Weights of a small image classifier.
Training: muon at rate 0.04, batches of 64.
Data: trained on capsule endoscopy frames (Kvasir-Capsule), 42238 training examples, 26.5 epochs.
Rows from block 5, named by matrix and row number. Rows with one number belong to one channel. Each number is 128 + 32 x the weight over its row's rms, rounded and kept within 0 to 255. All counts start at 0. Numbers have three digits each. After the name is the row's rms in percent of the matrix's.
# convs0: first 3x3 conv (model.blocks.5.convs.0.weight, 128x128x3x3), inputs 90-99, a 3x3 kernel for each
# convs1: second 3x3 conv (model.blocks.5.convs.1.weight, 128x128x3x3, transposed), outputs 90-99, a 3x3 kernel for each
convs0.18 092:150114163098191126136157107122120113142139133152150112180162157103104187147140109155130128159133076142088083107102121120072126085087105062124081131117075128109088105139172057109127135164160112103106104154171171194097130182145101152165156177145123129152101081130087114125
convs1.18 098:147117100149126122110090102201149153153115141156086128110127115116146143149151160092139128075081112106119125126111099078080102115097112192173141178116111164116123130126137128115146091156156125202139128145077094076101099074129124131135106169170159119124101140144040114068
convs0.19 098:150114076177069105146099139168122124148111137168172161167112085152094139101086160151100162125107172141080129138109108112083097102116098161114130149127082094123104164104134104145121148133093106067052105066072073166198132176112119130084140109086124143151141112122139121137
convs1.19 092:119111132111074136092116160175142153097077161100120157132104094130137107159146109105095120117126147191196164104096120094125141091111125135103110145098110072131109125094139096133139114167172203160076134145101067121122076099111111109107143181162134103160131132100116072088
convs0.20 104:098083158105114197079111151177086108155078100163098091087091126104074152154181154097150192144127093127086036137132092128112066178162106117128151150128158144092097116142138133147133057111114064122085088134127092150152128152093129082055225160066150127093173140131109131111
convs1.20 098:138112095159088114173093176122100152123092108112090169153154112179133134134168165109118101110120138128155162138137170105110126107131143105115178112141122108075102157114138165107107173131152121142187107140106117105137134095118095092133171084127171133136173151157153121077
convs0.21 106:083096120130094094156144112114087106134142152117090134169136165184106116182057072074128136154175217165151155149162149116140158117131125156123093127141144078123146087062108141068094159122114167151159106106133085114119114105174108131176102063064131130127093099144132160136
convs1.21 099:135154085155146097129093104176176154167148155129114134102164142133155152100138146170187182203138144136108102134146116160109102167115137064088105099099102114131113152138178201123079107104080167136139121105173163157154180184174084110109124131183101121126095120174128114182
convs0.22 088:145186173137155119147137074047100229107191218148172105114114215173121179151161144129149186092108116116160167180194182137198115139137138111118125107098086133125139177159182197209145118121112079083139163157168151149114174130140074067072093132156157130103145185139173142172
convs1.22 086:143111086124150095108131066138187161192233144133093061131151094133136101114138106093089092079097084149113102126099113112101110109096095095134166151127196193128108128136139111178140117174089092092146098092152111114103138122120196224124182161108092142167154155176114168153
convs0.23 106:087092128139128206129115145149135123128110109151163120178154123142132129108118135123115107105111117142163101133134180128117156153103110114108159150107120232132098140147095109129090142118152090126105118156107114141101233144087219152079201113082161106094172148081144116096
convs1.23 105:177054091211054139182066158118139084115149094092103119137114034115136120132164129090106093137113090128133066183147109154115116171126149124121103088071114114124119068133150098093133135106154123101116096083092129128120126105132147102161158105122142135140121102157143084144
convs0.24 098:157146195154144146138122134176168187140138163108097122128110150117126138129126128197195165174177141084064051119103110141139118117117099114129146136130162128105110102102122144141095167176096120076105076088137062093101134130206225112176081074080088077131145103139164157147
convs1.24 088:076070138115096159165110123124133115113121125101099125127141125140151126125105114075092143146157159203165168107141125112131138105125151121168159107125137125145127109088142124156132170121142120133121103129157083114139114137133062101091148190159162163112138180149117155134
convs0.25 102:104081081147160117166126122160187096225198133159180153126110126132087106101111057122150144075090102080082138132140058128092100147168169171128098140060134122084085142152129121172170096085097077096107114111117171148141126087070145122061108131068108090160102093152112141165
convs1.25 101:137123103133137131095159107130161194137182176102108097142151145141114115120123167177165157146126161152108094121116131108114116123165159064121114091150164122141167159089106144132164133159208139122077142118109110149118106087056093103098125123119084099121139120137104076100
convs0.26 098:050106139150178144207200127135075097161075105167122137100037036108134073131134156073150181102136162116107098130144104181104059170087094115108126143125140161088135133129112130125083098099116128131106172159107094101125096107094081120104113142161150174132135144130154153143
convs1.26 118:104134127119131160115084089098101137085149139155214153128150163116143161103161148114143145131099160144136168115121140144119127161132167114117154148167206135110178108126094090095124118129109136186111118170149127183182137106171106119163103103172112089117121110138103086101
convs0.27 087:118123151144137166114137155133178146127163114121134107140144114140148138073130162120151136085105117105132163179160142138130143130140090181148105108143162141167181176094153123169154125181163099100088114148156145114170125100156125140195080132213157169149144143165143146144
convs1.27 097:130131141120104119095111090091168123111114115140101146076119099124128128148148143095108081109109114135105129093080080080094111079096122156184149119149187109109087172148143130097155092111159195124087142099082146094118119120107098183166158232210078123180103151168121153146
convs0.28 103:049152182037159178036150174099169212142185187108101080111091080165163113154180105067179227041153238058115161099151099131197127122173109102141078163110083150144101085116088116078076146159105105153151177207155179142127103096189171128160136143184114111073137136102143136152
convs1.28 094:174160086255174049197137111144131122199212180167137119167148128107144117115164139181157089151140088146089100155114099160096109134099082155122114117126130126153173133100151098066078081053107111154196066117164123135171158142188149115167088086095135175149137142194153119113
convs0.29 101:118110134101114149083153190176155135138133133146170151139176196148170162069105096109100105129164166107139125129143140077126149077132125104108101136162101117182148161121098139155124131123084179162152108125115151106132175164190150177130088127099148111126130143103089103102
convs1.29 109:194158132199160118111061090096089114105062065098135115141143133134130118174171144140135116174157109186142103122110089133103099124171151091099129110120139109132150104089085111086095143092159102104076094127119112102067121111093176142148136142170113064095127115101140139140
convs0.30 095:111197120126167128136120119129110150146169163130107104165127154202158121157147176161134102170142154121105145148137109167151123190179137138076071142121137109111189126154130161199161168205209158140157166147132195137149111118058134145142078074112082156124146172150138158139
convs1.30 095:132135098133176105134151104112099085159135084147089054086087074082095099102045053087109083111104105164117093133104082133111099119100093104190166105150213130106101137137099129137107136121086075080081112097132097097138162136178152157143157201135097146138138169115129173148
convs0.31 095:139107093126111119130153123121136165122144177110147161112103101124136121147181163095070094146155148121140125088096085093102050126123095127163120127130141120105121132105108153137086158198142097122125095131133128135182126112134122132152088125148089109102162144151153183193
convs1.31 094:127129132135150137117166202158132106182113097146101152089083116082105141086140152084113127091128139080121178107128158078115131099077078105102142150101085182144140132133111144143104133083071124148081129111081127119142118137145091108135142112156168170161078147121060083088
convs0.32 093:115153103136105096152107098115167140135149152170197184114111069121167132137187203098148106122152144138159168147117070118080086104088116096111099102102142136130182074072093070075119102083117053076071117171176158216163144132125098133116123146150093093110084099144100080148
convs1.32 100:160151096101103089080098084109117122063088120134150149201167123169137125119110125147179175107154157132172177071087091078135124093116127081102153038054125090137109123121142053068102068107121185187134142134112095099108150135097173138116159138159113146127106123112128129101
convs0.33 097:137107082180135092171154131092118135154132149157156148068087100102083078131098084097168156146175137126117139186188166167156113083055040144113171156136147131112146131103163096143168117158155145151165158123132090124146110073105090099131109130137114091098110090119112132164
convs1.33 095:093132126080138172132175145140163132164206175142166115139141138137122105117104093152143158126118170076115160183141132153121117155112183100081102133122130150158195115107106089096127048071155122142152101132167106144113164113112129137134157185155174180168152154151138144140
convs0.34 095:162131122136101132085086090059045111166102136099131124153142194086112126131163178161113114143132153116109134134138125160145197160173199117123138119155092067108071193163159109175182128128131113135123083136153144170160092133129045120129117140142129141163106105138134119168
convs1.34 099:074115151087158186138120182130174121225156091187139083080084074097121087103152138175148079082115070128116093155149122106112087115128108104113119127181225110138180125175081132145041145129090154109098149124099107085105106142163111132151136116131173129107211175111167174104
convs0.35 107:109107164041074148092083111169191163147131094100116110147144128148134091160186126147146152147162103097102087155151085120164079070080071106135161132143148153159145171144131130117109096104161140170184122125114120098092175148123147144134107128127114168183093087122125078131
convs1.35 100:103093125145114109147102079127138114108132117161171138117114141092075129103077078073128132107143133152190140114120115120129106139133143133102079162125113150158155092094145104075112138075079117173130102124138066092104139086120185157157166196230149153197127153178106092111
convs0.36 097:117157123104143080100084089085122123133158220149146245120117116132103085155149121156113091118111130092122183109061083107088083120122148099120141119157162114154128117132164111095074107140093095122155144176214135150204138176170145127129080154118117170205130107140107075082
convs1.36 085:140130153122164139093164115162122120129045107109069116150151134158158162094117104113125118117124130121111154086043064058055071090087115116118142107128143059176169142162176102087099092087116104132155085116121056102114117124161151161194120137122098084113162124127162151191
convs0.37 097:102129155051118121058123065187190183170172164131178194100159146126115102109065069171174136123140119079083129081109103086095067146142113114155166153122122147107136066122135099120121146103122165152138149125146151126143181155136140056069138070072142125118165115126172138153
convs1.37 088:157058134180132138139137140132130147078120084088143117143117115123098094129111139103114086174182145118128091104119110109120132115093110138119125158136123108114135068073089108109141136131136128086100147124113166124118104154152106122127101103099101094073102110089123099088
convs0.38 112:135119105104088054088086081158132154124115124127103097169208155147244140077117077135108065103099096097127116088158179091100155096087116097129130114102070113112116134140143133142143208207192126138100158143144151082088075191164091178176080135163096090130134066141156166237
convs1.38 108:091087105128117161144108119114111116142151180095090091145151153125112113147135142184155186150156120108131094129151148128122105135111133141131123164145122143186220072089117109139131088126081116125141145138145140104097119128142159158130213172166166203154141147119109096065
convs0.39 100:145109119135111071154126076121106101111112130136131147167170113190153146135128195131173155145133123132111103121148147149158108194142125204148224204124198180120154069167210088165181131168206097115108161095124142161220150184173139154170100128205142135139112101126144117145
convs1.39 107:111104159179134184194121137117132131168146104164133080085118083102134134119141156124117119109125111125131127153112090158122081155100062123158097109160115140146119158166157181108095150072088151136113115107137087088143088115149131158167127150151094112097112085083101084088
convs0.40 100:139138101102126175106132150107078053124094120152106120155137141146131147171160163192090035154120092139114067146119121117123177119127170058122130058070131111083106145103068093141124109167116146152078117112189144098154133143073165151137174192143116172168083103101110116131
convs1.40 090:110100073157101107168146156174135148130100123117107122135159128128168198173150168076066075121109158103120200145157114128133135153084149152095125175148147129166118172163112206162115140124111078106118151134084168154165097110095093140130112130142152115121137122101150131077
convs0.41 103:154184159175141097161133106119171191092082095120101084157148151129160177071113107111126160154169147166157153166199121189164102127099072145155163119095131104124152149163145183146132177111106150146166136122172104110112183192214109144174114150094126131163172146126206181114
convs1.41 100:102121076112161106120174142100085122134159192144164158105120124108128128178167174204174091147152129102108121082111131147147133147137123087110126085092061152156149142142147139173185094136152140100130136109085156145105141120151134127163098147171153133143155165149131138158
convs0.42 103:121122126131102120125063111150122121149118137125101107105124183173152199196162130111097107105105107125110121080091093145161152133102126128116113104112145113127136103133132120134178097136177136114162140094124138128121125110191240183145217220129128094067107106093099115120
convs1.42 094:152147167159122135100113129136145156138109123105132112106097083132110104185154150116112119146124125154127143153135120130095089143129113130087079153112138120118143143140112123109092107101083142107106183144113153111140106160132145156131161187164101105083105119099114080080
convs0.43 089:133153137145150128138111072137118109140146124199233200128125163173148142127142140083118121146185123182203163088110149091064105148133190114160156134133162122114114109106178096136159109127153173100130222140090164133165112126131153129140169146130177170117129116125092127152
convs1.43 093:152147165146120131126125132153217170143152107131135074088120101131147147062090116119152111095141101103121143116048077117092127092113114151167125142152147109085064188145115153119103146117111145140137136121126053081071153129093152130103189164156177150156156151165108140162
convs0.44 098:075080131130145187092128170078099188129127113163135065134074058079097124131124140174128164159144149122114093137159213108155148086122136121101128128131117176114107112186176103190115058100107085160139142186144169122100145095108072092096110045062117122086175151111123105116
convs1.44 093:144114077139118061160110086130160099149176066205136094116100124111095083100120108100057068077101120139148118160159128152142129143144138082142144067087158124129162136161213121103110167138132114199208139141155088121134139157149128121109130128078110118147089093131133161133
convs0.45 111:102086108090108141107119149119104151119123125179156142099112135108121114081062060159149114116121128101087095166169168138158161123134143117092093134125121134130133170151119149120072107095025132133135199169135175159146072106072098128113091047074098104148102072101122103091
convs1.45 101:113135121125120121115128133103099110103111102129136162133142132106099091115117101087066065126106074161114074180188172180167190164177153083139113113150126097051071109136170093093105120084086127097089152112123152110121187173166155126111166123108161148148154125118151110135
convs0.46 109:158130132159169114182131100160158129129125108146071084234149059173111150134116103090105164115127155119085111107176140088161124055101125095129117088123142102107147148135135153164127118121087138138110112128147113108119117120169152113159154113157105114119143109107157144146
convs1.46 106:102146088091193121114167116080109135102133156124124133101153155106175135112131142127161154123110161141117136188132152172144146186118125097122125123126089158156114108126148157161226141104146141125065133176118094197128167151128142140131130143117153134172147136175129132180
convs0.47 107:144094125095107115094146122142132145141162206112142162188187172140107128163131092098123132064102134073088080137128201109110135108128145094081123133130130132132102089110143143119132182148120161135131146150167144141154094097135180101076162165129122133108171177137162125101
convs1.47 104:139103107179111146158098156106139127140170136135157145107134164120146162155189168146134143168134106151178105091076052112101088114096104080086152123087088151131083126095111097086101104084144109118126118122134172130131113111133128118114159109089130125133138164182108105175
convs0.48 106:095150168086143165067107124151196171158193190132187168074092121127143135109164162121112158109127165123142182122173154115143110079091096162155146127127125126138111124149132112137109103099118119157140119142097114146126088138101128191176192225215062064099125098092173137094
convs1.48 110:169151096128120142125188156089065120121131188122137119110119163117118154174144160145129099176122111136159170118102130133118133175175151073079085106088096118110171102079093129087128111091117117140141085123116118139131178136152154165175103108138131161181190184202140180173
convs0.49 097:111155129106103145155051140204190090193158110205180143128149133156169156131115126182138134130137146129123128106106119109143129136130122089109125136190132160173146104124093165101124147057086133142130157118110148151097178188176184134141182114114177143197141135150115136128
convs1.49 107:187115147188101107140098067094151176086142138089142083138147145109159149112132127115158116116145119134134120137127112088067089095123133133101132094081127099118136080095113061098129057143127141098112142120103122082109101116116132142104158183188079089112125151151176152159
convs0.50 099:133093123131146144104160127087105120127133202174161255132164127125136130088116100137122110088119101104132095028123136077108099110149127082114113084159117038169104056141217108148204092129150126156169108109174121111132158151128100106062032101099181152135134088094102107106
convs1.50 096:086134146129121119128128113162198200182105148122074113118105146183137156176131138128143133074107140111135171105115113112097133138129078153135115192138157149095130084177131122185096149153077130129114169138108152155150088092065118107105136134105132164097125157076121158148
convs0.51 106:133110121144131134156166158136148155145167149132134115127160164127196191131177210169221158172160115128076087103101089122099089181151154139129162115146171120144148141121131155161135143152139186160146160178146186150175155159141168159189140104118069102119085112116099114137
convs1.51 119:036103090143183154181142135118105120158119105102110100169159142158118107128116154070098159121113172122141167089077076100127116118132131121141119103116144096135127164163119138103056072072054135157140148136145122079098120183137146129129136123159180175117192157135119156141
convs0.52 101:111143069128134106106118157142105117133109162113174200149151169136171209152159151105084143128107112124116129205196218128125160171165169153132097171136157146203149105104128129144182171155107130128110100129194073172179170159153138162160109136120092108145140127148166104080
convs1.52 090:078110140092129155094113146227157073229147121114104108178164153141162141099092122077119118065087110066067109094120149124089116106084110152148141134160124137158156150158135149125137117083114170136101109125093100132134102126148144108098163160120128146165090095124088107115
convs0.53 093:111176137100137132113117118147165133162189136072144031087118135089111155111139169122133114134139129118104125131118128143193195125163224208148111135126080137098151173165115190144095156132112156139103147135145136185156116126115125120136097112148094113085104097093117136136
convs1.53 088:101128116151124133099125138113174159180187153168098093089131107103145096173145123091114142096091105141126119110098125146121148115109118086099110137189167197186152108110180119153140087161152111098105163146131145110077161152130169183177144148143150112199128105099139102075
convs0.54 103:106073124118126153196145169147160139144209172114136168130166134163141138098072122126097086129120096125106104142137186123142211153153224123157143145151138123096114167208178147147172111162145126135083137129136140153147087134154138133173113129136083068123113140079172197125
convs1.54 104:137095165183127152158149124133172106154132110113106071102136073131154092131142123196168111164123104114115150155167149137130139168142137137126086106174134135173208137106084177127134164168150108094149144110094131146132118100085132160137134203201090174231130145178155116113
convs0.55 103:178160160180145159102090114089101129093122176145191202115137154111129127089123105102091091119140150144126154137112052138152098100137160162194156155172156150141130141119089222168133128111096068091141135124120157138092132086097185097109131098077145168106133139135072104145
convs1.55 094:151141139145182138140171114157169111163118063135094079157092126168113097141131130087109138087096087149111105186145166199174182199140139151151194162117138154109092144131129174154160109111162128121059156140061083114081193168160135163139124142156144103142125148158122122140
convs0.56 102:173112148163143113177119110130156156125117138106121169139125115169111159137118077128136143169127077141082078119088084085114104140140141121124091121148104151152158123152175108160161090140163149162139164080125167164195115084093195181155129188228111126092102179196116169198
convs1.56 113:113145109088134095143125067198118106124130124110165104125120110122095094158096103150117119097032093102083156101104058123120094099079061096126166091119156127119147172157127200169139112130085105134082081052093114096143126139153124201185104162186128203169113172139090159133
convs0.57 104:096194169111245095110177051097153152133172141204165119135114126131065078104066089093159169118137080120077060145157108155131055153140129108163134143163116142123081195130079185124091109083114168138126145123128120093088158119122097123127052080077159110124133095158136129165
convs1.57 099:127162102120198089144193050091117147130221175114203114134121141168102095170105103187126143172149134134158111131136185133146134094129134114084161157062130111068119136088144091133181124128154136077152111092172175125160140121127113129114087142138184097176168120190113145153
convs0.58 101:121132188131173190107124161101138135108097104122145155116138083118144149119110102089100053113150142146132130201215204217160159224198179105075066137101113134113106086097099077087112097098088105108112128124118166169120088181138095132151109169123117115129124145120149126101
convs1.58 088:113120093102116096124121112136121095157137110190146120127130164093125109087118139103124140143164173174158172110099072141158145137166177147129167163155158143105138082098090095080090156147107091114166096119179078159188098104198101096153119135137130136151135113163112113158
convs0.59 104:095092102119095122100094141196190135200171139207197162144129071090097101123139177086135140131170175170156134132174129166183141121117079128114109139132169142168161226164085158131104154100117122109109094088131094105158112169163153173175155143146127147100108126103102122109
convs1.59 105:080080105126126109108089118095125129056117121104150145116117144081099140113118121156191171193213197164183201125121086122122120167152178167078150150131145081123105090129136070113135082127142153136121096094095132120073132143098158148140169145223076121134083127149114141153
convs0.60 100:073086121089180126124220118176116097180168043165202075137137122148144085141179066061115077085119126149180179149124084143193099144177113158155099163158121153108137151158170138151121115123109139089133123102122127104109092134119101112094148173066126145109097122141084108174
convs1.60 108:113201109083180118107147110073177124141167082125129039097100113122099121161155178207185153184126114122098066095125168122151175112135164104106140095107163064120156117132165167144152152168183115147105135120083145156136128148116107121107056116107136065088125108112127105111
convs0.61 100:145103142084157133093189112141109106131100098085112099168188097166102155083165217157189181107166138089110085164182198137153110157099089124112145117093103106123076137142094139126138118165174115096122201118152138171132105079166124141217092196165123140165169152183171200161
convs1.61 109:080123049094136104181123103067082108122142122185136139129166157097143167127166125149115114095110114145199190076099109086119132125108119191122148167104165127164137127086120051118110140135151143132124104093173076132180129078149087132201118196246105116133109110141098103124
convs0.62 100:149136127074138141067130156122107133118095116110100129157139114160162146156131075063069130086119132107141160079081074124141111195190210167138111147130130144145119117152114123159093147134111093132155088099143185158114093110129120086093129088134113122158152100111114102156
convs1.62 089:170099086125163150139110158142132111114109147152160157120139148141108060135129040120109171110114172116146122182131089168129094160133099085116158159130170117102116099163149110129163099117151126153159132160172129144119142125116166179180133143171086104114177144139155124138
convs0.63 100:107125137102127132111166135119156140099129175133139173123191184113125128106121110116115095115091075166144112110081104109104121165193190079163153123109150127086112106074095147129105148149148092131177141065085130129133028090161126113067134101069135135144131124142089109094
convs1.63 104:093137171167173121117131097110126130119107098111121130136123094120131121105088116135148145103150132103067078148109132124118144085107126145127173133091130193119110106208145126162129121122125089070102166132084149168091091141107121120138151165128129104079133118123118120125
convs0.64 098:078088132131114126085112134132110135131114145150154188135084130146114117136074052158157127185128085107070023099133221102132157151122164123094098141137098172181153131149188130136151198175205122079079127066096170146099166113089155102113121071100146122144116154135116171145
convs1.64 092:186091120161105106125091124140148086114110099082116106131103030123054046125139128128093121132117129184146150132147162102144132101113095184176099181150094116106082094142096138108065112119065082110131086121149133117135151132133154121103126134125126148155151167176145131137
convs0.65 103:126224044208186035177084086124189159165169149131119116075084105082102144123088114118141065151045061091054085206141055181098070127110077147192115140129177113136146081103126080081129092112171156155139135131143143096092126154133171170151093119129118122148096153153117126128
convs1.65 106:149147108050224160065219137137103132137154199077168153154106138149112099166157128141190189150165201161149187130101135133130175129113105091140164084125114158120127189161103148130100133129115132091103092099113113078152167089098160126139101107123147173120155142140186156151
convs0.66 093:078122146109144123069106103147145124157170139145132131170152133121101122192163143154125139165162162089121146088059118168195203211218182144122063156162076128103085188171135167164138122126129186130140160191188151148130192098044158131109174098103120135124146204183120189188
convs1.66 103:122140153125080145145092162098174122181199096212149048102094071126131093084133145185165100132120094079095123124135084130105079115097062117144148158189176131087160128113085177132061147119063115128101103110096119114106155137089161124107157165130127145141191190164210209135
convs0.67 102:114097130178111140204095190125080079102111092075114074159113099174154127168159146178163144150107094186143134144169167181167151118101121117106127111094155093113128132164124144144151147151093147085100135128101090145182096153112135139132167179160084131137121128162096078127
convs1.67 107:128040137057038141112159129140120132095113113093112096116068117104081121151107137124128109114114114140169198123110112111131116144123111154113117130127097141140099123105106094136133133121118070061126092085127131158211134122121108112210127102156133126128167123134138113110
convs0.68 093:135155135143139115096028113161145152137143083070133139158132114080098092070115114145128101093111108082100100183156037158138011137083046139098115152137112116141140185134068148142086125120102113101157121096131148145133090111125073095098098148055103124125119099154089100146
convs1.68 086:115135127072146137075152110113132183111143205140204175095076079096095108148096141128177170190158161139160136109105149096118148094115129127140163132138145110115168121128152137149219117213149096105060119086072095123099152151161128094128106085125117147123105119113111109153
convs0.69 093:203143183186148148163207155209133102191104119166116166132104110087147104109174181124118109130121116183156146170178158184183175133129112124142133119159130111135147208175148141139165089132124106060089083114128133121191144170135077149119108141173138225175148142155161155122
convs1.69 103:083144145103134095146086059139130122139123112136136120093070097127086132161111124111177142107126109109127124112124052100116061124150128156178137135172168156144136145092105122123118128128112140162116098108094110141157142132111128172156141152202068073094114126132106137143
convs0.70 099:140171103171185127112148128177164204099101178100200207138094118131143099180149112056095133100128152076098142079067056130166123146159067165165162099106174109086100134107149102146151112121121180111141101074105119114152057063095071072078165194128102117130083075105189177150
convs1.70 079:144168110127183125158187090117170153132169117105107079117110111149159157165161131128153148109127093104086104155153166176159152204159167064108076141141116167148156100166178162138154100052073104087121123131094116150125157166179087136147083084093133124147147159138141189163
convs0.71 099:103136105127183220115160198151182204208138141219121170074066077125132100093038063146113083124082095132096104151183097143161119033069064149175160153125173166195192117182103136207159106136088119108117138099062164102136125127140135154119132086125117122087138119122191127117
convs1.71 097:196169122166156087160173081152199208130153129089081066085121133138144183111103150113140172116094191129086188110115121135163162160140161130115103122103097173107082134164193159180201119151169089000110096070085138079097104092050134149100165171172097205150083143140062098151
convs0.72 104:096143178142134192118148176092115078120131102064101101184144105164182104153128066146168156087122166096119152104136146104170208099168132137136111109133112103140118086061053124093145171150146122136118175138091196176072119104093131125109162082083147146132111158166120121112
convs1.72 125:168089070228082081237083121214197157210126167142111131123155159089119135062108120062110155109128113095136133134124102120122111137129109143120142158112104109124107141129176152101102162112150088136197108161162145149158117090107142145175199150183135167129094144171073085119
convs0.73 101:062147144066105157126080142156145120126105097115113128123079175168122160168153111191134154130117140050099126120163203087120141066051082190142157136136113121130068131126133148094093146085107130112085141125115118142109213102135177128148137164074135129111141174106137173135
convs1.73 087:199110044236129069184106078146132129147139111159142125166128135062092096144110113096080129132128144120126155111131108155117082194145100092092114072113102112133121104116142100101134113135153183177203155112154165077083171144154152164169157158167143162138110104103127073090
convs0.74 111:131205132097159141125179123149177094187170118147147128145153130150121091078061033149176105118196169068152144170163124138147114087089114121113142155137140134159139127155154065084137086091169128075113172093103142083120117097086142122107103098080109105142162139172129136192
convs1.74 121:131131131161143118162161127132118114101170134132204154122121151130138129121098109106146173115144152134137131183193191147153153103128161125109130095096120133148206141106133111101132076105125097118130107095110103057086134110120154160142157187158095145132071140105095097095
convs0.75 100:112154185079144184151125144127129148179133074174149130126106078144120094112160092126122126183181134129098103132151169122105092114116084128092118141115134120167152130170149122113095135123109159203125111101066123142053153116071124137111100117158081129145119162139170172127
convs1.75 104:087192158057139084110144068115127190114165141143113072140097114141122111148096140124111078122132067103120133095142134112118120132135146057075091100116102105143159085099157129136139148156166111142075092080080182158109190159137132132151107115149110115125109125146159123098
convs0.76 101:108175206132127166080088129150143138122116138099109128121109084152131106147140142126139107103119088095114091112100078156172150202223170137128176107149130102121117059099077115171154117157128127104096140129112116104089178148138119105150112085107149158150134123112110117116
convs1.76 121:171115086177148133177111135084084077075086120056122132134154188124106123130126147110150161120130164106094140150154159168150145126069071163131133122094115146139173107172205164152167078091112144157134127112114114112138177179164136156166123141139087132143067123130055109150
convs0.77 099:110092087112101106100100137144107092085080122133147210181162148146116131111100142170186166187163160124119160075057048058043058048069092124132136129143157169137135149123086083115114120138123130111123068089135095132183140157164135123147175147124071081143080106155084163185
convs1.77 086:143085101127056095136128153161156104139134091128160133081105189037080166098100128069103146074092139099109172080091092118124126105112095144139092097123106101135059170108101212139151157167164112158162138134159124115185146141129184169147179172162117155180107135135103136111
convs0.78 096:135106084137093055128186085121198128077160153134148171083163092119183090135163071154172175129121138059092107169128101148074062120092065130176064120173087102146139136100136137130195106087126133143160097123155114145108114158134121089090158081074093133115113143095058146093
convs1.78 087:107170150153177166128100144162161144143146129122155144166147132152142142138135140131107139129121123165140152125125106142123127155177163162157115161103124105132185165184168152115122155151162132143148093152143089132102071095075121083097102093132114150138110103118090117122
convs0.79 098:145143140133150137116128136180181134133111137152143168103076040092098047134126114099117091106129097132136155165114069115053039109083090123121130097104087110126123156123121144112134121110165105163162130129112158130181144085019119113122097138129154112121105108111137114062
convs1.79 095:117157120126103078123101083138123158132151192132216189144118137109112132081092125124159147146181137078121115118103136105107130121149148121133181122104115103136098098102111083120115068164138097102189137118176163143189134123122122124096091088096084106094067100122069098074
convs0.80 094:166116174223077178147092120147105079135118079081131108117127134112140116116155113098082133158079138127073101143135099107113124064080131125122068080131099108194150208161149137097172098094122126083091110126108131111103176137115157189140141157143122102115122154155096093094
convs1.80 102:154113122112088174088065109149134112158120103136128135147150154158110107149158124102121179148140122171129105181099097112111093146125108072112144118136162123121141112146132125088100125116116096160137086111125131139162149119147186129162141104139114148123121132119104121112
convs0.81 107:095105129086099149106100120107151155141125115146137090178129145108103136074134120100059128094136181115149154093139185085145156120150170087126074122104125097129098097113120128128121118121097120142143165136114123125100129090094089081115111098119175134104171101137177146140
convs1.81 100:136093070184072149159135200084106131117122122157145142159117157153108125143127098173084088136114108186172167124153127138109126144122155132129149083112154131116170164101093144110104135084094148156141094105120156131103101101152119112139120106124138105131103118139111110130
convs0.82 103:083107072101102132098142177146114160140064088161093110140135123145147164088087106148117105086072101086103098127150185089082122108093094119115134120109128129162102127130147136085114171112135147123134080084119078081133102082107069097112070065077104117139145213196088118134
convs1.82 105:089135171100114153115131165098113105141108116140130114127104105158126106161157108134143150107137067161170171088093100098099115120116135131125167115154126132118054107140091133156117165212169140122160113090122144082112148135112150158131142133137118106106125120089172133149
convs0.83 099:157174133163153184090084122133135156164128115129102130141124044133084060163149130095114160117088115109064070133112074088112124068090104141111133127153156098147164048106120071131134130186149129135142151153121146132128179127083147162122136169163133106110131107123131142188
convs1.83 103:139109117133076140084083178180106110073072097094143167145148148105139143111078117108129161120158192161162189203184202173166185183190186084189116152179155121107111118153166106137141091123119164172137120170185115130197147129161134130168147158151123087107132135132097102123
convs0.84 102:101103136100180168090138086111173134060157117063081110133115078067093104084177082127135126133131092106074087128182097138142085094089083130171130173166147124162126145164137155138082082089085177111065132091110124141114201234111159167130084105084070131079090068107111119109
convs1.84 105:133100128148180144155148088140192190159228183121125131148186167176121134159091167141126135098098121112105121102094111110110127135141161103094156119099119110139227190112162174137255156158216193202165135136131099109119172119123171115166166142189182163192161177144101142082
convs0.85 103:118110106146113124110100068169147175142134150137154085084099117098113109108099117113094074172117073212137076096076090073050062065027029095083124097090079126141122096131125095168136110157136109081142101095098135118099128122077115124098135109123098105130073093127118069103
convs1.85 099:099100090124138104109106095117125144119154177108154188146080103128086099121130141142147173137151160112150140073093159079083099100091079132107120142140156108127141092081070119083101178125142137150134098114125128121111099091102154122149171132128129076098108095101160104122
convs0.86 098:097133121131150110129158095167119099131098116136120154148137111090118145103100152130171148152155118162151109108119101146121097080103097118117139147149114157156121116124119143135113166152129158143108122108140156124124161157159156116119153129091119081091107098120097132129
convs1.86 096:075139109092150108120145138156146148122120096136141108146136148176140154182139137127102123156161160140126114127160142110141124130141126136112115102136143127114124119144125136102104098066071133130107167160153115155149099095121150139139189172144196161158147142134123108121
convs0.87 103:106106155119100178177103106162126214167162212124135144097097125163159174118137106153135103141146097088085073116141164133099119137111083144134086141139060148122127117138141113115145104123097110097107146132143096126085119233202118215222113092073098094130140128151182157150
convs1.87 105:132063131154162178149190134146115143152101177141088114143138147107154150094116184098156138153099112112094111109096073138130066175118083113118158131113132139109166145131101116110148114125120165112112098136123105098154126072143160101167137168212158160175127175218086093192
convs0.88 104:120072088147118136155094144124144141133157138173144159098125082170204137153160119089097137076097093107113121170149144093147156097110118165190165125124140117117179076075132093092099152118097086115077137127117205106112069085062122141150164170184107135141103104120086115148
convs1.88 094:194200227117178152056137100133135127142115119153135107122110108142129140152124107125119128101117129076058126113100111126104124106131136117134093106105094146142162125151150111114119114131155194153093137166124104114109128157139112167166145153166112111109137157112122092091
convs0.89 098:138121110134126113143151162149172126145173131132175136151137110176153099103137093129125157126103114158121120079138154114096071149142107142126090153172126186191120085097078150131095139072096154154119163151093108154139113132097167116094177197127163116167134129110150112086
convs1.89 089:163128126135133126105121165123119091153128050156128093132116103104110092063056100157150137068101131111090117115092130116100118105124139177184131166158067156128096162139097094152149133117141121069085137121108107163150107104146140124185143106110132131099142150143077123154